A small model that answers yes/no questions on an image's attributes, trained from scratch: encoder num experts 4, fusion encoder moe top_k.
Rows from block 8 of the image encoder of a small model that answers yes/no questions on an image's attributes, named by matrix and row number. Rows with one number belong to one neuron. Each number is 128 + 32 x the weight over its row's rms, rounded and kept within 0 to 255. All counts start at 0.
After each neuron's rows are labels from the 100 images, of 14976, where the neuron reaches its highest value: "responds to" is what is common among them; "patch colour" is the nearest of a few named colours to the mean colour under the peak. Only what is clearly more common there than usual is listed. The data: photos of arthropod specimens (BIOSCAN-5M).
# fc1: MLP up (encoder.blocks.8.mlp.fc1.weight, 768x192), inputs 0-191
# fc2: MLP down (encoder.blocks.8.mlp.fc2.weight, 192x768, transposed), outputs 0-191

fc1.491 [ 91 107 184 174 122 147 135 129 139 146 149 160 174  86 120  92 162 127 100 170 140 119 117 140 132 111 136 182 168 135 126 137  92 151  71 111 118  90 150 147 118 140 127 141 208 130 163  93 115 103 133  63  90 126 137 146 170 122 134 137 134 152 145  92 132 165 145 138 170 119 102 206  81  94 117 131 137 138 109 165 144 107 117 126  89 120 182  79 162 127 141 138  70 128 125 150 143 174 144 125 142 159  78 138 129 184 112  64 119 155 146 123 143  94 120 139 121 133 162 115  72 106  68 143 121 134 103 107  97 201 157 162 101 104  88 168 143 158 129 143 102 170 159 163 168 118  93  70  47 187 157  72 106 130 107 133 124  78 129 124  87 141  86 120 145 134  33 182 125 150 177  69 135 131 104 153 107 104 128 133  82  93 156 166 117 160 130  58 119 209  82 168]
fc2.491 [113 192 137 115 112 118 106 126  88 161  91 141  84  97  79 159 155 123 119  97 167 129 170 132 116 121  81  87 104 119 107 110 117 106 194 122 150  94 108 105 162 108 130 151 129 115 153 141  90 132 103 116 173 150  33 177 124 128 125 134 163 159  69 132 163 103  86 105 108 156 143  88 117  76 135 147  62 165 143 118  89 146 116 121 166 122  91 188 102 136 114  95 171 153 191 113 160  98 111  82 133 121 176 132 111 117 137 133 186 156 100 141 110 146 145 122 156 141  92 108 153 129 136 147 123  95 125 165 191  93 114 153 150 125  93  94 138 168 151 136 126 143 104 172 127 151 195 188 202  74  84 161 115 106 121  72 135 194 120 156 173 134 141  71 107 123 206  79 134  74  94 119 145 142 201 150 134 141 104  79 194 142 122 107  91 105 121 176 106 100 136  79]
responds to: order Hymenoptera
patch colour: grey

fc1.253 [109 157 123  84 138 149 199 155  91 108 126 135 166 127 131 117 134 198 168 109 146 136 133  74 145 114  98 109 139 139 127 162 102 109 133 139 110 128 158 129 129 115 100 127 162 230 139 152 129 153 112 139 132 116 164  77 146  73 172 135 120 128 103 126 134 120 175 196 112  84 113  93  68 131 148  81 119 152  80 102 177  69 161  99 147 141 109 156  80 106 146  79 157 106 141 120 117  83 136 179 139  19 116 163 130 132 104 100  94 124 128 164 102 124 141  44  98  85  68 137 172 144  61 161 142  96 127 163 143 113 152 127 194 164 116  85 156 148 140 181 114 173 169 161 189  84 113  90 132 130 117 123 163 120 111 127 190 122  92 153 125 108 159  94 134 177 131 108 127 124  79  96 156 140  87  72 120  89 151 107 134 128 106 146 126 121 161 147 173 147  62 161]
fc2.253 [174 115 178  88 152 129 106 142 126 193 116 120 110  63 107 172  75  98  86 147 122 133 124 148 124 107 119 171 122 131 147 128 130 126 109 126 134  93 128 113 129 119 169 124  77 149 115 130 134  93  99  92 131 126 104 175 114 124 104 124 112 143 132  97 143 137 118 134 200 159 205 161 185 147 119 182 109 106 178 131  77 118 101 145 116 119 131 175 146  66  42 174 111 148 123 155 105 164 134  64 118 171  84 122 134  83 159 122 149 135 152  88 136  99 116 151 110 154 150 143 120 131 227 127 120 159 112 120  86 122 119 124 100  76 141  99  73 161 103  83 167  70 119  86 105 164 107 152 124 113 148 145 118 147 170 144 177  74 168 145 167 114 142 122  89  85 142 134  99 198 131 182 180 145 161  72 133 133 144 162 188 116  96 110  96 105  56  40 110 133 162 159]
responds to: order Lepidoptera
patch colour: grey

fc1.534 [103  56  99  69 133  65 110 106 126 142 195 103 135 146 107 123 150 128 172  74 137 127  88 147 138 143  76 129 133 111  93 114 139 180 101 172 131 106 103 113 134 151 174 156 186 109 147 151 172 178  85 162 132 139 136 168  44 129  75  98  94 135 116 154 225 118 127 166  95  58  87 160 118 123 163 143 124 125 118 115 136 139 140 153 149 159 151  88 114 120 121  99 136 127 145  94 141 115 133  76 115 109 182 133 132 146 150 101 157  88 172 148  61 158 119 122 140 121 173 134 126 127 105 156 165 182 127 154  67 157 119 169 115  62 103 135  54 144 138 109 152 147 119 137 141 133 143 130  88 119 111 167 120 138 113 139  58 125 104 128 113  50 137 119 101 113 151 117 167 158 172 137 106 151 130 145 182 120  34  85  99 138  98 154 150 168 160 137 139 127 220 148]
fc2.534 [160 175 118 153 137 171 124 171 125 106  76 114 113 194 116 133 144  79 150 159  94 112 149 146 109 112 193  82 165  88 137 135 102  95 129 128 157 185 109  99 116 110  98 118 102 133 162 122  79 109 115  96 103 154 135 114 154 204 140 125 154 128 124  70  46 143 135 139 128 116 157  78 139 146 111 110 197 127 123 123 182  83 100 186  85 114 122 180 127 114 126 158 116 157 120 150 145 152 147 122 130 111 100 137 101 156 168 146 169 122 123 107 140  94 178  93 117 195 122 115 113  85 108  92 116  64 141 138 184 106 123 121 101 176 130 138 199 115 116 125 116 118  93  98  91 142 158  83 150 146 152 138 152 139 105 136 205 174 121 148 125 134 169 131 141 109  66 132  89 104 173 105 117 141 114 166  77 167 166  77  80 198 159 125 136  82 145 101 123 123   2 145]
responds to: order Diptera
patch colour: grey

fc1.621 [ 74 115 110 149 124 120 157  76 159 157 109 135 131 107  92  91 114 112 115 158 181 173 138 107 143 124  93  89 132 186 125 154 134 103  39 113 150 126 148 130 124  59 109 134 144 101  98 112  94  91 126 123 165  65 161 122 163 198 123 114 128  96 124 117 137 134  83  98 102 100 151 136 168  88  70  80 152 106 164 186 153 164 184 141 112 138 172 177 127 129 169 165 101  67 133 114  93 177 161 180 106 139 157 136 126 168 132 106 134 176  76 146 124 154  90  79  92 152 105  91 157 114 121 114 130 101 165 164 125 104 109 162 112 166 150 116 101 234  89 114 143  99 175 183 133 167 145 132 106 138 110 165  71 114 156  99 172  46 117 108 106 105 113 158 150 111 143 150 157  75 170 154 120 123 192 133 135 104 102 160 119 109 146 101 111 124 164 153 142 182  66 135]
fc2.621 [161 138 154 129 161  93 116 187 124 155 101 147  90 179 144 173 148 157 113  96 102 173 142 175  87 129 105  92 140 104 177 129  82 139 133 128 116  95 105 153 160  99 121 106 149 169 203 132 224  98 161 114 104 124 136 142  98 104  94 160 129  91 100 169 126 143 153 139  76 118 109  89  89 130 126 159 125 138 122 108 107  79  36 141 150 103 158 133 132  92 122  99  98 146  84 161 145 153 196 148 136 105 172 109 100 109 111  99 131  68 138  90 137 142 119 170 160  98 165 165 168  92 153 137 126 121 135 124 164 119 141  62 157  77 114 142 119 100  75 136 175 172 132 118  96  89 130  89 133 120 156 134 126 147  65 168 171 153  80 154 153 108  71 130  45 154  93 150 102 182 108  93 121 167 112 192 137 139 214 115 176 146 154 142  97 155 122 130  74 136 166 116]
responds to: order Lepidoptera
patch colour: grey

fc1.227 [163  65 130 126 175 107 113 135 203  93 155 127 189 203  98 137 126 120  98 124 115 112 159 125 138 159  67  93 161  82 190  73 120 162  88 145 122 121 161 152 123 104 130 156 116 175 116 124  97 169 168 150 118 132 126 139 107 121 120  80 165 125 137 180 202  90 138 127 155 160  97  68 185 103 122 131 122 103 135 103  57 100 246 104 166 153 147 112 172  80 173  61 168 118 136 145 116 108 128 186  96  89 112 116 125 182 116 111 124 164  75 123 175  73 162 135 128 154 183 154 114 126 153 117 142 127  92 152 153 157 109 143 155 116 128 137 113 154 118  82 119 122  98 111  98 163 147 118  94 148 156  99 146 125 124 135 104  82 100  53 127  98  87 108 153  87 134  81 133 127 194 111 140 137 123 120 190 145  98 111 113 114 161 146 133 141 140 148  91 139  65 126]
fc2.227 [101 150 139 162 141 153 131 157 138 137 181 151 110 144 102 136 197 101 113 109 119 161 134 169 155 112 106 135 137 125 174 189 129  89 113 126 158 139 115 127 175  89  79 131 141 205 109 139 161 163 140  70 160 100  74 149 149 178  82 154  99 155  86 100 148 192 158 139 154  85 182  82 170 116 107 109 164  99 124 126  84  92  43 134  88 120  92 112 171 122 148 145  87 128  91 168 109 134 156 131 179 152 167 135 106 136 160  80 145 120 129 129 125 106 101 167 143 105  55 120  94  65 120 132  97 158 117  96 165  84 142 106  94 168  87 172 126 131 103 120  60 134 112 163  64 171 200  64 127 151 121 152 108 143 114 142 159 182 150 144 127 120 150 110  97 166  79 132 105 133  98 140 119 103 164  97 109  84 102  96 164  86 151 152 119  97 186 136  88 153 110 193]
responds to: order Coleoptera
patch colour: grey

fc1.760 [ 77 119 119 169  92 168 103 151 156 136 159 145 123 157 137 109 124  91 171 119 129 132  89 154 141 139  97  96 168 149  49 195 159 151  81 124 147 153 124 179 142 137 160 129 164 131 137  94 157 126 141 147 126 154 111 185 118 146 149 169 127  61  96 104 127 139 152 119 114 196  61 104 106 107  41 183 109 122 140 112 115 118  94 139 131 129 127 102 120  75  94 109 114 151 132 131 142 161 132 127   5 159 128 129 129 114 149 102 200 101 127 161 134  76 106 158 117 117 151  75  91 157 167 155  79 197 139 111 144 108 138 103 173  99 168 106 205 151  96 115 113 139 160  96 133 133  95  98 160 141 140 138 144 173 117 141 169  94 167 123  96  84 155  94  95 189 181 135 108  63 103  76 159 110 110 124  81 108 120 156 124 163 120 161 125 151  95 135 149 108 111 203]
fc2.760 [130 157 143 110 123 116 160 126 119 182 154  96 132 118 110 177  90 143 102  90  88 131 164 155 112  83 122 175 105 143 219 146 139 148 171 118 103 147 137 166  96 107  93  69 116  84 116 152  81 181  63 139 135 123 145 108 149 128 162 134 132  83  87 118 148  81 138 119 150 120 221 197 129 161 158  86 129 100 156 126 117 138 141 134  97 172 128 140 162 163 188 151 160 126 138 132 145  42 161  94 202 125 110 106 139 115 149 140 120 152 149 119 151 185 110 133 110 113 188 119 128 106  98  50  83 118 149 123 142  88  99 149 117 175 116 120 118  89 117 180 132 161 130 145 153 127  78 141 138 151 112 127 108  74 141  42 120 220 154 136 156 107 133 113 145  92 152  98 107 187 153 143 125 142  67  77 135 115 143 114  98  91 130  85 107 112 126 141 145 161 145  47]
responds to: order Lepidoptera; family Tineidae
patch colour: grey

fc1.414 [112 145 101 171 120 125 124  98 140  30  84 116  78 150 132 150 105 151 142  72 112  96 149 114 142 139 128 132 158 190 155 118 176 116  98 151 158 152 113 123  94 167  39 163  88 132  75 137 122 151 144 116 141 131 159  94 165 134 115 168 143  96 126 108 155 104  95  56 133 176  75 140  88  99 156 100 123  81 142  83 125 109 174 100  88 106 159 108 212 103 224  95 154  99 136 131 130 149  94 101 102 192 129 118 110 106 199 164 103 172 152 108 109 164 129  94 158 141 132 123 105  90 154  92 180 116 154 140 167 158 128 161  99 142 143 129 170 166  63 144 122 201  91 124 133 143 176 121 111 105  95 197 125  96  86  66  90 144 123 124 129 151 168 174 135 128  91 138 137 127 122 106 122 158 176 184 170 161 138 122 110 153 122 143 150 114 112 166 111 107 106 149]
fc2.414 [ 82 103 149  97 137 153 178 137 153 188 171 141 157  75  78  97 106 122 108 153 151 148 136 180 201 116 115  90 129 125 137 122 147 125 137 115 125  91 160 118 127 102 179 116 150  85 105 131  97 121  95 141 114  84  71 140 111  96 102 104 132 150 150 135 119 162 166 128 147  68 151 101 140  86  91 204 142 129 123 156 101 169 145 190 118 161 136 118  82 153 111 150  68 146 143 114 120  76 163 169 161  85 135 170  73 122  96  54 115  37 138 130 118  59 137 170  95  91  95 142 178  78  93 162 106 108 132 123 101 156 106 150 189  92 125 145  74 136  93 161 139  99 168 146 109 102 191 138 184 148 147 101 161 171 135 132 108 111 134 141 113 156 109 105 117 151 181 151 155 121 133 104 166  91 128 137  98 108 122 206 147 100 121 155 166 186 134  85 109 197 136 106]
responds to: order Coleoptera
patch colour: grey

fc1.84 [137 141 115 118 137 110  90  96 136  74 144 132 121  84 143 122 108 102 127 158 125 155 111  95 127 149 113 162 140 106 143 167  80 194 136 156  74  88 147  94 169 148 109 156 169 108 136 155 148 147 161 129  89 128  92 163 115 101 156 139 141 116 166 117  70 142 126 116 129  89 158  70 129 132 137 130 101 108 100 137 113 146 152 153  79 176 177  81 113 105 110 100 116 111  93  91 110  75 118 116 104 143 134  76 114 143 125 183 144 180 146  36 110 160  71 115 158 185 216 111 137  85 133 118 186 107 179 143 182 117 100 180 108 175 117  89  96 151 137 229 127 128 162 239 177  92 108 104  92 194 107  87 102 110  90 136 105 146 128  66 112 169 122 139 141 101 120 128 125 156 165 129 183 136 120 177 131 109 164 122 115 146 107 142 112 140 135 132 175 107  96 166]
fc2.84 [157 160 112 111 133 108 138 174 141 159 103 163  93 101  94 153 145 168 132  94 104 121 122 179 155  95 143  85 139 176 135 106 124  53 158  79 128 126 141 173  97 107 167 108  92 145 161 158 118 174  74 148 123 167 150 130 179 113 125 170 115  77 136 154 190  76 132 176  58 161  97 135  61 151 111 123 164 139 134 100 142  96  90  88 172 138  60 137 118 133 123 120 153 122 168 142 133 141 132  83 151 126  95 120 146 125 110  52 138  84 115 184 118  57 227 127 108 145  86 137 161 141 146 175 105 122 113  90 105 121 148 132 159 135 161 155 169 107 179  59 135 107 131  86 130 195 144 165 156  76 139 157 159 151 124  97 106  92 139 169 144  87  93 100  79 161 101 105 139  68 111  69 142 112 133 189  88 137 151 173 117 161 159 119 109 104 103 129 120 160 128 110]
responds to: order Coleoptera
patch colour: grey

fc1.740 [128 129 140  91 156  95 101 123  89 102  98  91 121  67 126  91 100 174 129 135 187 144 108 131 126  97 127  95 115 127  90 137  96 129  91 130 130 140 128 154 127 142  96 204 144 115 136 151 137 146 177 153 162 145  61 207 123 122 146 123 136 155 156 122 152 120 112 120 166 103  90  87 147 100  93 118  81 130 136  92 143 160 121 155  53 146 159 169 196  96 156 145  84 162 137 127 103 119 121  68 179 201 165  95 127  76 152  80 172 201  86  93 150 103 114 174 153 197 159 167 139 104 119 116  88  97 152 167 156 121 141 108  75 116 152 100  98 150  93 150  98 175 133 113 123 133 118 122  77 124  99 101 115 124 118 105  97 170 138 141  92 190 135 147  85  92 108 173 129  81  92 138 153 119  95 195 197 105 112 141 163 117 110 121 119 162 141 146  77 219  87 141]
fc2.740 [141 129 133 168 173 108 117 169 173 152 114 152 116 155  46 166 131  76 188  77  57 173 153 112 168 138 108 119 177 177 100 104 147  80 131 108 121  72 117  96 154  77 150  64 169 134 161  91  99  58  84 184 161 153 159  82 152  99 131 167 109 139 112 111 120 148 145 105 113 134  74 102 120 161 120 164 163 143  96 126  96 125 154  84 175 154  75 105 121 120 168 130 148 109 159 118 167 124 111 126 121  81  91 108  96 149 125 113 141  79 102 131  86 166 157 139  94 137 108 117 160  99 129 160 152 151 100 107  94 127 146 120 133  93 120 175 136 127 122 154 128 101 158 180  85 185 150 123 156 117 122 161 112 104  53 121 129 118 162 138 187 103 137 124 134 217  97 177 154  88 127  96 166 135 207 136 107 117 115  99 124 134 149 175 104  90 156 154 143  58 133  72]
responds to: order Coleoptera
patch colour: grey

fc1.646 [209  88 121 130 162 161 120 107 116 115 115  63 157 155 160 118  96  78 145 170  75 154 166  42 133  97 139 142 121  82 131 126 155 107 187 161  82 180 159 137 112 100  68 107 154 126 108 119 135 101 110 119 116 138 107 148 131 132 171 148 108 131  90  83 150  86 128 172 106 122 168  41 108 160 160 121 100 154 133 125 130 124 123 125 100 105 127 147  94  65 161 175 116 114 136 103 131 135 200 133 112 128 166 125 115 160 141 121 118 122 117 156 159 171 136 130 160  51 147 142  93 115 124  91 113 126 117 183 163 144 149 163 178 128 114  76 132 110 154 125  86  96 153 114 191 176  77  69 139 163  96 180 146 136 111 125 139 106 137 162 143 143 159  85 126 118 119 114 111 100  57  73 114 142  92 135 186 147 150 155 161 135 165  96 121 207 107 218 119 188 145  97]
fc2.646 [ 83 115 131 114 122 106 183 113  82 138 128 216  77 100 119 167 101 130 133 101 130 115  85 178 172 169 131 114 120 147 162 156 124 121  44 165 190  91 128 137 116 132 157  81  92 162 138 174 102 146 122 151  70 103 106 113 129 102 151 166 134 151 174 143 107 105 123 146 158 141 224 226 144  94 115  92 103 152 157 106 145 112 149 123 115 149 147 168 129 123 109 109 139 137 160 152 121 134  70 120 163 143  97 111  98 179  78 177 129 125 123  91 108  96 154 112 100 173 109  90 130 134 136 167 165 147 148  56 104  80 132 164  60 141 169 107 173 155 136 147 194 152 112 133 122  91 104 180 162  81 154  83 126 155 174 127 148  89  84 189 130 144  65 178 114 189 159 110 146 117 171 158 128 138  98 101 117 145 116 128 109  87 146 119  97  96 114  86 117 104 110 130]
responds to: order Coleoptera; order Lepidoptera
patch colour: brown; grey

fc1.53 [116 121 105 123 161 149 148 117 100  96 132 147 128  97 158 151 135 128 130 159 130 101 122 176  87 138 201  93 164 166 145 110 170 159 122  92 128 139 124 119 105 106 136 118 107 144 161 148 111 123 142  95  73 143 157 169 120 125 114  94 112 138 131 102 186  89 158 172 134 153 113 157  97 126 177 140  47 117  86 156  88  88 136 128 109 143 139  89  85 125  99  80 193 136 111 110  94 129 147 188  94 118 125 177 122 129 122  94 140 181 128 187 151 142 148 115 125 111 130  65  11 160  69 162 126 168 116  93  89 122 103 139 104 139 126 126 201 109 164 119 112 155 108 128 163 128 100  84 190 130 123  80 155 153  91 120 127 199 158 164 138 114 156  50 113  87 119 156 100 132 150 145 140 183  62  95 110 111  91 167 115 129 149 160 108 145 153 109 119  36 214 118]
fc2.53 [174 147 136 171  85 143  39 138 149 105  86 153  97 138  96  72 153 154 124 106  97 147 128 115 179 116 151 113 156 132 115 142 149 151  74 146  78 142 111 139 139 150 129 168 155  97 172 144 115 128 150 159 102  92 106 139 104 125 127 136 133 152 163 128 106 138 122 152 163 141 113 136 110 190 121  73 122 151 143 106 168 155 156 151 145 101 101 147 161 137 148 173  92 133 136  73  88 124 160  93 142 150 224 108 135 113  92 145 123 126 108  91 112 160 104 187 144 153 123 144  68 183 152 158 168  94  87 197 126 141  75 148  80  89 135 185  87 146 172  89 144 123 138 137 112 115  60 132 105 126  44 103 145  70  94 117 179 116 162 160 202 121  73 207 183 146  79 126 133 123 130  90 107 104 101 167 114 117 116 160 109  93  65 107 143 162  94 182 107 113 113 120]
responds to: order Hymenoptera
patch colour: pink

fc1.355 [102  63 116 144 117 158 181  94  63 120  81 181 101 137  83 102 171 149 122  96 103 157  87 119 137  71 141 146 129 149 113 117  74 128 142 100 139 119 136 118  83 117 121 133 172 154 154 120 140 133 137 116  42 134 127 203  85 157 169 152 122 143 165 131 116 152 121 141 125 109 134  96  83 118 170 128 165 167 107 130 123 105 174 116 110 109 107 125 130  96 143  91 102 151 164 152 147 117  89 144 124 210 138 141  93  92  98 114 158 143 108 119  74 226 138 136 110 142 122  95 104 141 132 132  65 118 134 147 181 106 109 104 149 130 170 120 148 121 135 165 124  78 137 102 149  21 142 142 154 121 133  96  91 136 195 152 131 136 136 118  99 200 113 128 160  62 132 161  96 135 154 140  85 121 176 101 113 132 127 156  60 186 121 169 166 137 130 191 217 157 147  88]
fc2.355 [164 119 153 110 112 126  96 116  80 105 172 133 147 111 132 123 108  94  54 118 143 129 146 109 130 139 219 139 120 137  46 137 151 141 157 118 143  99 100 151 163 161 114 153 113  64 113 131 111 178 127 130 158 162 167 160 184 114 124 148 154 163 129 133 217  89 100 139 111 118 128 146 136 113 157 141 100 122 121 111  89  97  78  94 120  93 150 167 138 115 176 126 110  90 120  83 136 181 159 143 191 151 149 148 111 172 140 129  93 106 166 122 137 132 137 143 164 106 186 133 132 158  75 115  78  89 132 132 164 160 150 114 129 206  99 121  81 121 146  40 144  93  91 116 100 164  89 130 237 141 112 132 167  60 110 145 113  98 142 115 164 196 132 143 154 152  91 132 177 148  74 131 114 138  72 136 166 107 132 121 146 160  73 159 159  75  84  87 149 107 114 148]
responds to: order Hymenoptera
patch colour: pink

fc1.689 [111 179 139 163 120 226 143 140 136 141 100 111 188  68 171 126 138 120 113 209 123 137 167 131 190 144 151 133 162 120  82 105 115  96 106 101 131 142 131 125 111 110  42 138  67 127 141 146 151 128  89  73 174 117 145 163 136 102 109 116 123 120 149 105 132 120 131 120 108 140  91 164 131 150 127 142  93 110 170 161 107 156 164 143  93 149  80 153  70  87 162 124  97 111  99 121 102 128 124 121 113  95 187 180 153 160 133 170 183 148 136 136 134  75 139 144 104 151 108  91 110  94  83 182 174 152 102  97  98 102 134  85 158 140 128 187  87  78 179  78  98  98 157 161 100  76 139 185  91 115  84 162 140 166 146  71 141 171 156  98 154 188 120 158 178 103 105 160 101 152 185  82 120 115 152 131  92 112 144 139 120 103 156  82 127  78 106  90 127  79 149  94]
fc2.689 [ 77 180 128 122 106 123  68 127 112  96  69 155  88 121 186  55 118 147 138 134 172 144  99 143 187 127 140 144 152  92 171 182  64 107 136 108 103 135 103  98 145 152 131 133 110 163 146 137 182 132 135 118 153 123 120  97 122 116 112  61 147 172 164 131 161 153 167 152 149  97 111 114 106 131 140  98  55 178 146 161 172 134 167 162 170 113 159 143 148 100 121 140 174 177 123 126 101  57 125 152  64 132 133 163 115 111 122 104 180 129 101 101 173 137  67 150  77 100 161 147  97 150 106 144 153  89  77 100 144 154 126 140 127 135 190 124 136 144 148 160 148  84 145 105  80 166  95 190  83 112 116 134 101 121 131 154 120 111  94 118  94  92  55  34 125 136 169 169 121 120 142 147  83 161 105 119  86  95 119 137  94 114 107 176 177 177 148 170 124  70 158  99]
responds to: order Hymenoptera
patch colour: white

fc1.385 [120  82 134 140 161  57  77 155 131 146 141 160 129 136 135  64  95  97 112 111 155 165  98 184 169 134 153 119 162 145  87 149 102 144  97  95 138 162 100 131 148 138 104 129 136 143 130  80 153 146 116 158 142 106  82 136 160 136 135 228  94 143 156  66  79 155 106 102 138 144 151 112 136  72 159  89 120 167 173 107 161 199 105 124  51 136 131 187 168 111 190 106 108 105 163 116 131  98 103 138 173 122  83 138 152  70 115 149 108 167 114  88 100 150 113 189 127 115 142 158  85 119  70 172 179 120 149 114  84 130 141 115 142  83 150 157 156 177 133 147  86 168 121  96 126 139 121  59 166 123  85 100 125 114  92 129 152 158 121 174  56 143 162 120 121 121 103 144 152 137 139 107 134 146 136 107 118 171  66 112 136 175 126 109 140 111  77  91 150 187  42 116]
fc2.385 [131 177  87 146 184 127 163 123 141 103 123 112 138 151  64 128 124 129 115 133 114 100 172 111 131  89 101 143 119 183 139 110 123 158 159 125  87 109 125 117 121 126  92 142 137 100 156 127  96 108 145 139 190 181  79 168 107  87 136 114 134 101 140 132 183 116 130 134 124 110  99 128  70 111  54 199 137 102  88 115 159 142 171 145 130 154  83  94 152  98 111 165  92 153 146  79 155  89 165 145  81 122 175  89  71 195 138 115 166 117  75 155 158 124 151  95 108 159 102 127 151  76 137 118 103 142  41 191 180 146 114  91 104 125 140 111 114  97 101 149 101 136 182 151 130 174 110 178  96 130 122 160 108  66 118 116 100  98 114 136 147  88 101 168 114 206 123 174 145 106 134 101 179 134 160 111 149  89 178 145  52 118 119 200 171 147 144 183 111 110 192 147]
responds to: order Coleoptera
patch colour: grey

fc1.472 [154 114 163 110 117 111  78 143 145 104 154 240 118  87 103 106 130 133  82 196 182 143 190 157 182 110 176 103  59  50 184 110 102  98 155 108  82 142 114 115 151 172 128 141 117 139 115 153 153 131 166 128  90 127 137 125  92 131 124 149 176 131  82 119  81  66 117 146 151 115  95 142 106 126  68 141 135 152 129 180 175 157 142 122 136 211  98 110  97  65  71 123 170 101 124  91 145 147 150 156 129  71 124 146 195 130 104 109 110 146 120 100 117 159 104 103 144 173 118 138 144 145 124 110 157  98 128 101  79 118  90 133 164 110 113 123 145 134 139 202 142 181 122 157 136 152 175 115  98 156  89 153  96 104  88 135  88 140 156 110 132 117 107 131 120 142 171  73 108 111 103 125 177 125 148 157 117 103 149  76  83 146 146 137 113  88 108  86 208 106  71 139]
fc2.472 [ 96 131 130 154 152 120 168 151 114 126 128 104  84 161 109 127 141 128 196 102 133 101  75 102  77 107  70 111 172 170  93 184 173 123 108 133 167 143 149 148  79 133 141 131 163 110 139 104 142 144 165 140 142 140 142 133 114  82 164 177 181  80 140 222 186 182  69 114  93  84  87 120 140  99 120 180  80 127  42  53 107 147  86 158 103 148 134 128 180 152 131  96  50 121 114 142 122  85 122 140 138 190 118 106 138 143 143  94 192 171 157 201 110 140 193 105 110 111 146 120 114  95 148 129  85 174 128 127 188 146  84 122 139 137 128 148  92 112 108  58 121 133 125 116 123 151 103 106 120 131 123 104 144 133  98 150 132 133 162 156  75 144 124 125 116  91  91 103 109  98 174  97 148 138 132  91  93 121 124 121 142 173 122 177 125 165 143 128  49 151 178 113]
responds to: order Hymenoptera
patch colour: grey

fc1.469 [207 183 114 132 129  59 172 171 177 137  90 122 145 163 138 200 114 109 113 148 127 141 125 157  83 132 149 132 152 106 116 128 138 112 153 105 132 191 123 177 191 180 158  95 154 159 130 133 136 173 107 106 132 143 160 150 177 130 150 165 137 113  80 150 122  83 148 121 149 123 138 138 127  91  86 112 101 183 113 114 120 118 134 141 130 152 124 109 191  77  91 108 173 156 137 162 102 147 107 150 162  84  89 135 148 133 105  87 157 124 127 136 127 157 106 135 156 128 123 144 160  99 165 132 114  65 135 135 135 108  71 110 107 135 130 109  63 160  38 195 150 118 166 131 110 205  38 151 181  55 135 105 158 157 100 158 187 138 129 135 142 110 177 118 150  95 129 112 128 111  46 152 153 128 107  77 124 147 145 130  90  60 132 136 125  72  96 116 167  99  87 141]
fc2.469 [ 74  89 122  81 159  85  70 133 143 166 137 113 157 162  89 132  94 184 157 179  97 104 116 152 106 166 119 143 143  93 155 121  95  99  92 187  60 143 130  82  97  73 176  85 140 153 148 153 122 154 145 127  68 110 126 141  84 171 154 188  93 113 120 110  98 166 115 146 155 147 163 158 140  90 112  97 122  66 155 130 114 177 189 173 141 140 138  84 215  97 222 134  86 144 105 121 129 112 163 165 146 163 120  33 111 102 179 139  93 160 169  72 107  57 122 109 111 107 146 109 106 166 128 117 107 137 147 128 143 138 155 156 160 124 161 153 115 152 112 148 108 129 138 139 131  65 102  79 130 130  97 145 131 143 146 123  98 130 146 117 105 108 112 102 156 152 148  97 132 106 178 122 107 140 100 145 134 134  65  95 214 150  77 135 113 157 174 132 105 132 104 138]
responds to: order Diptera
patch colour: grey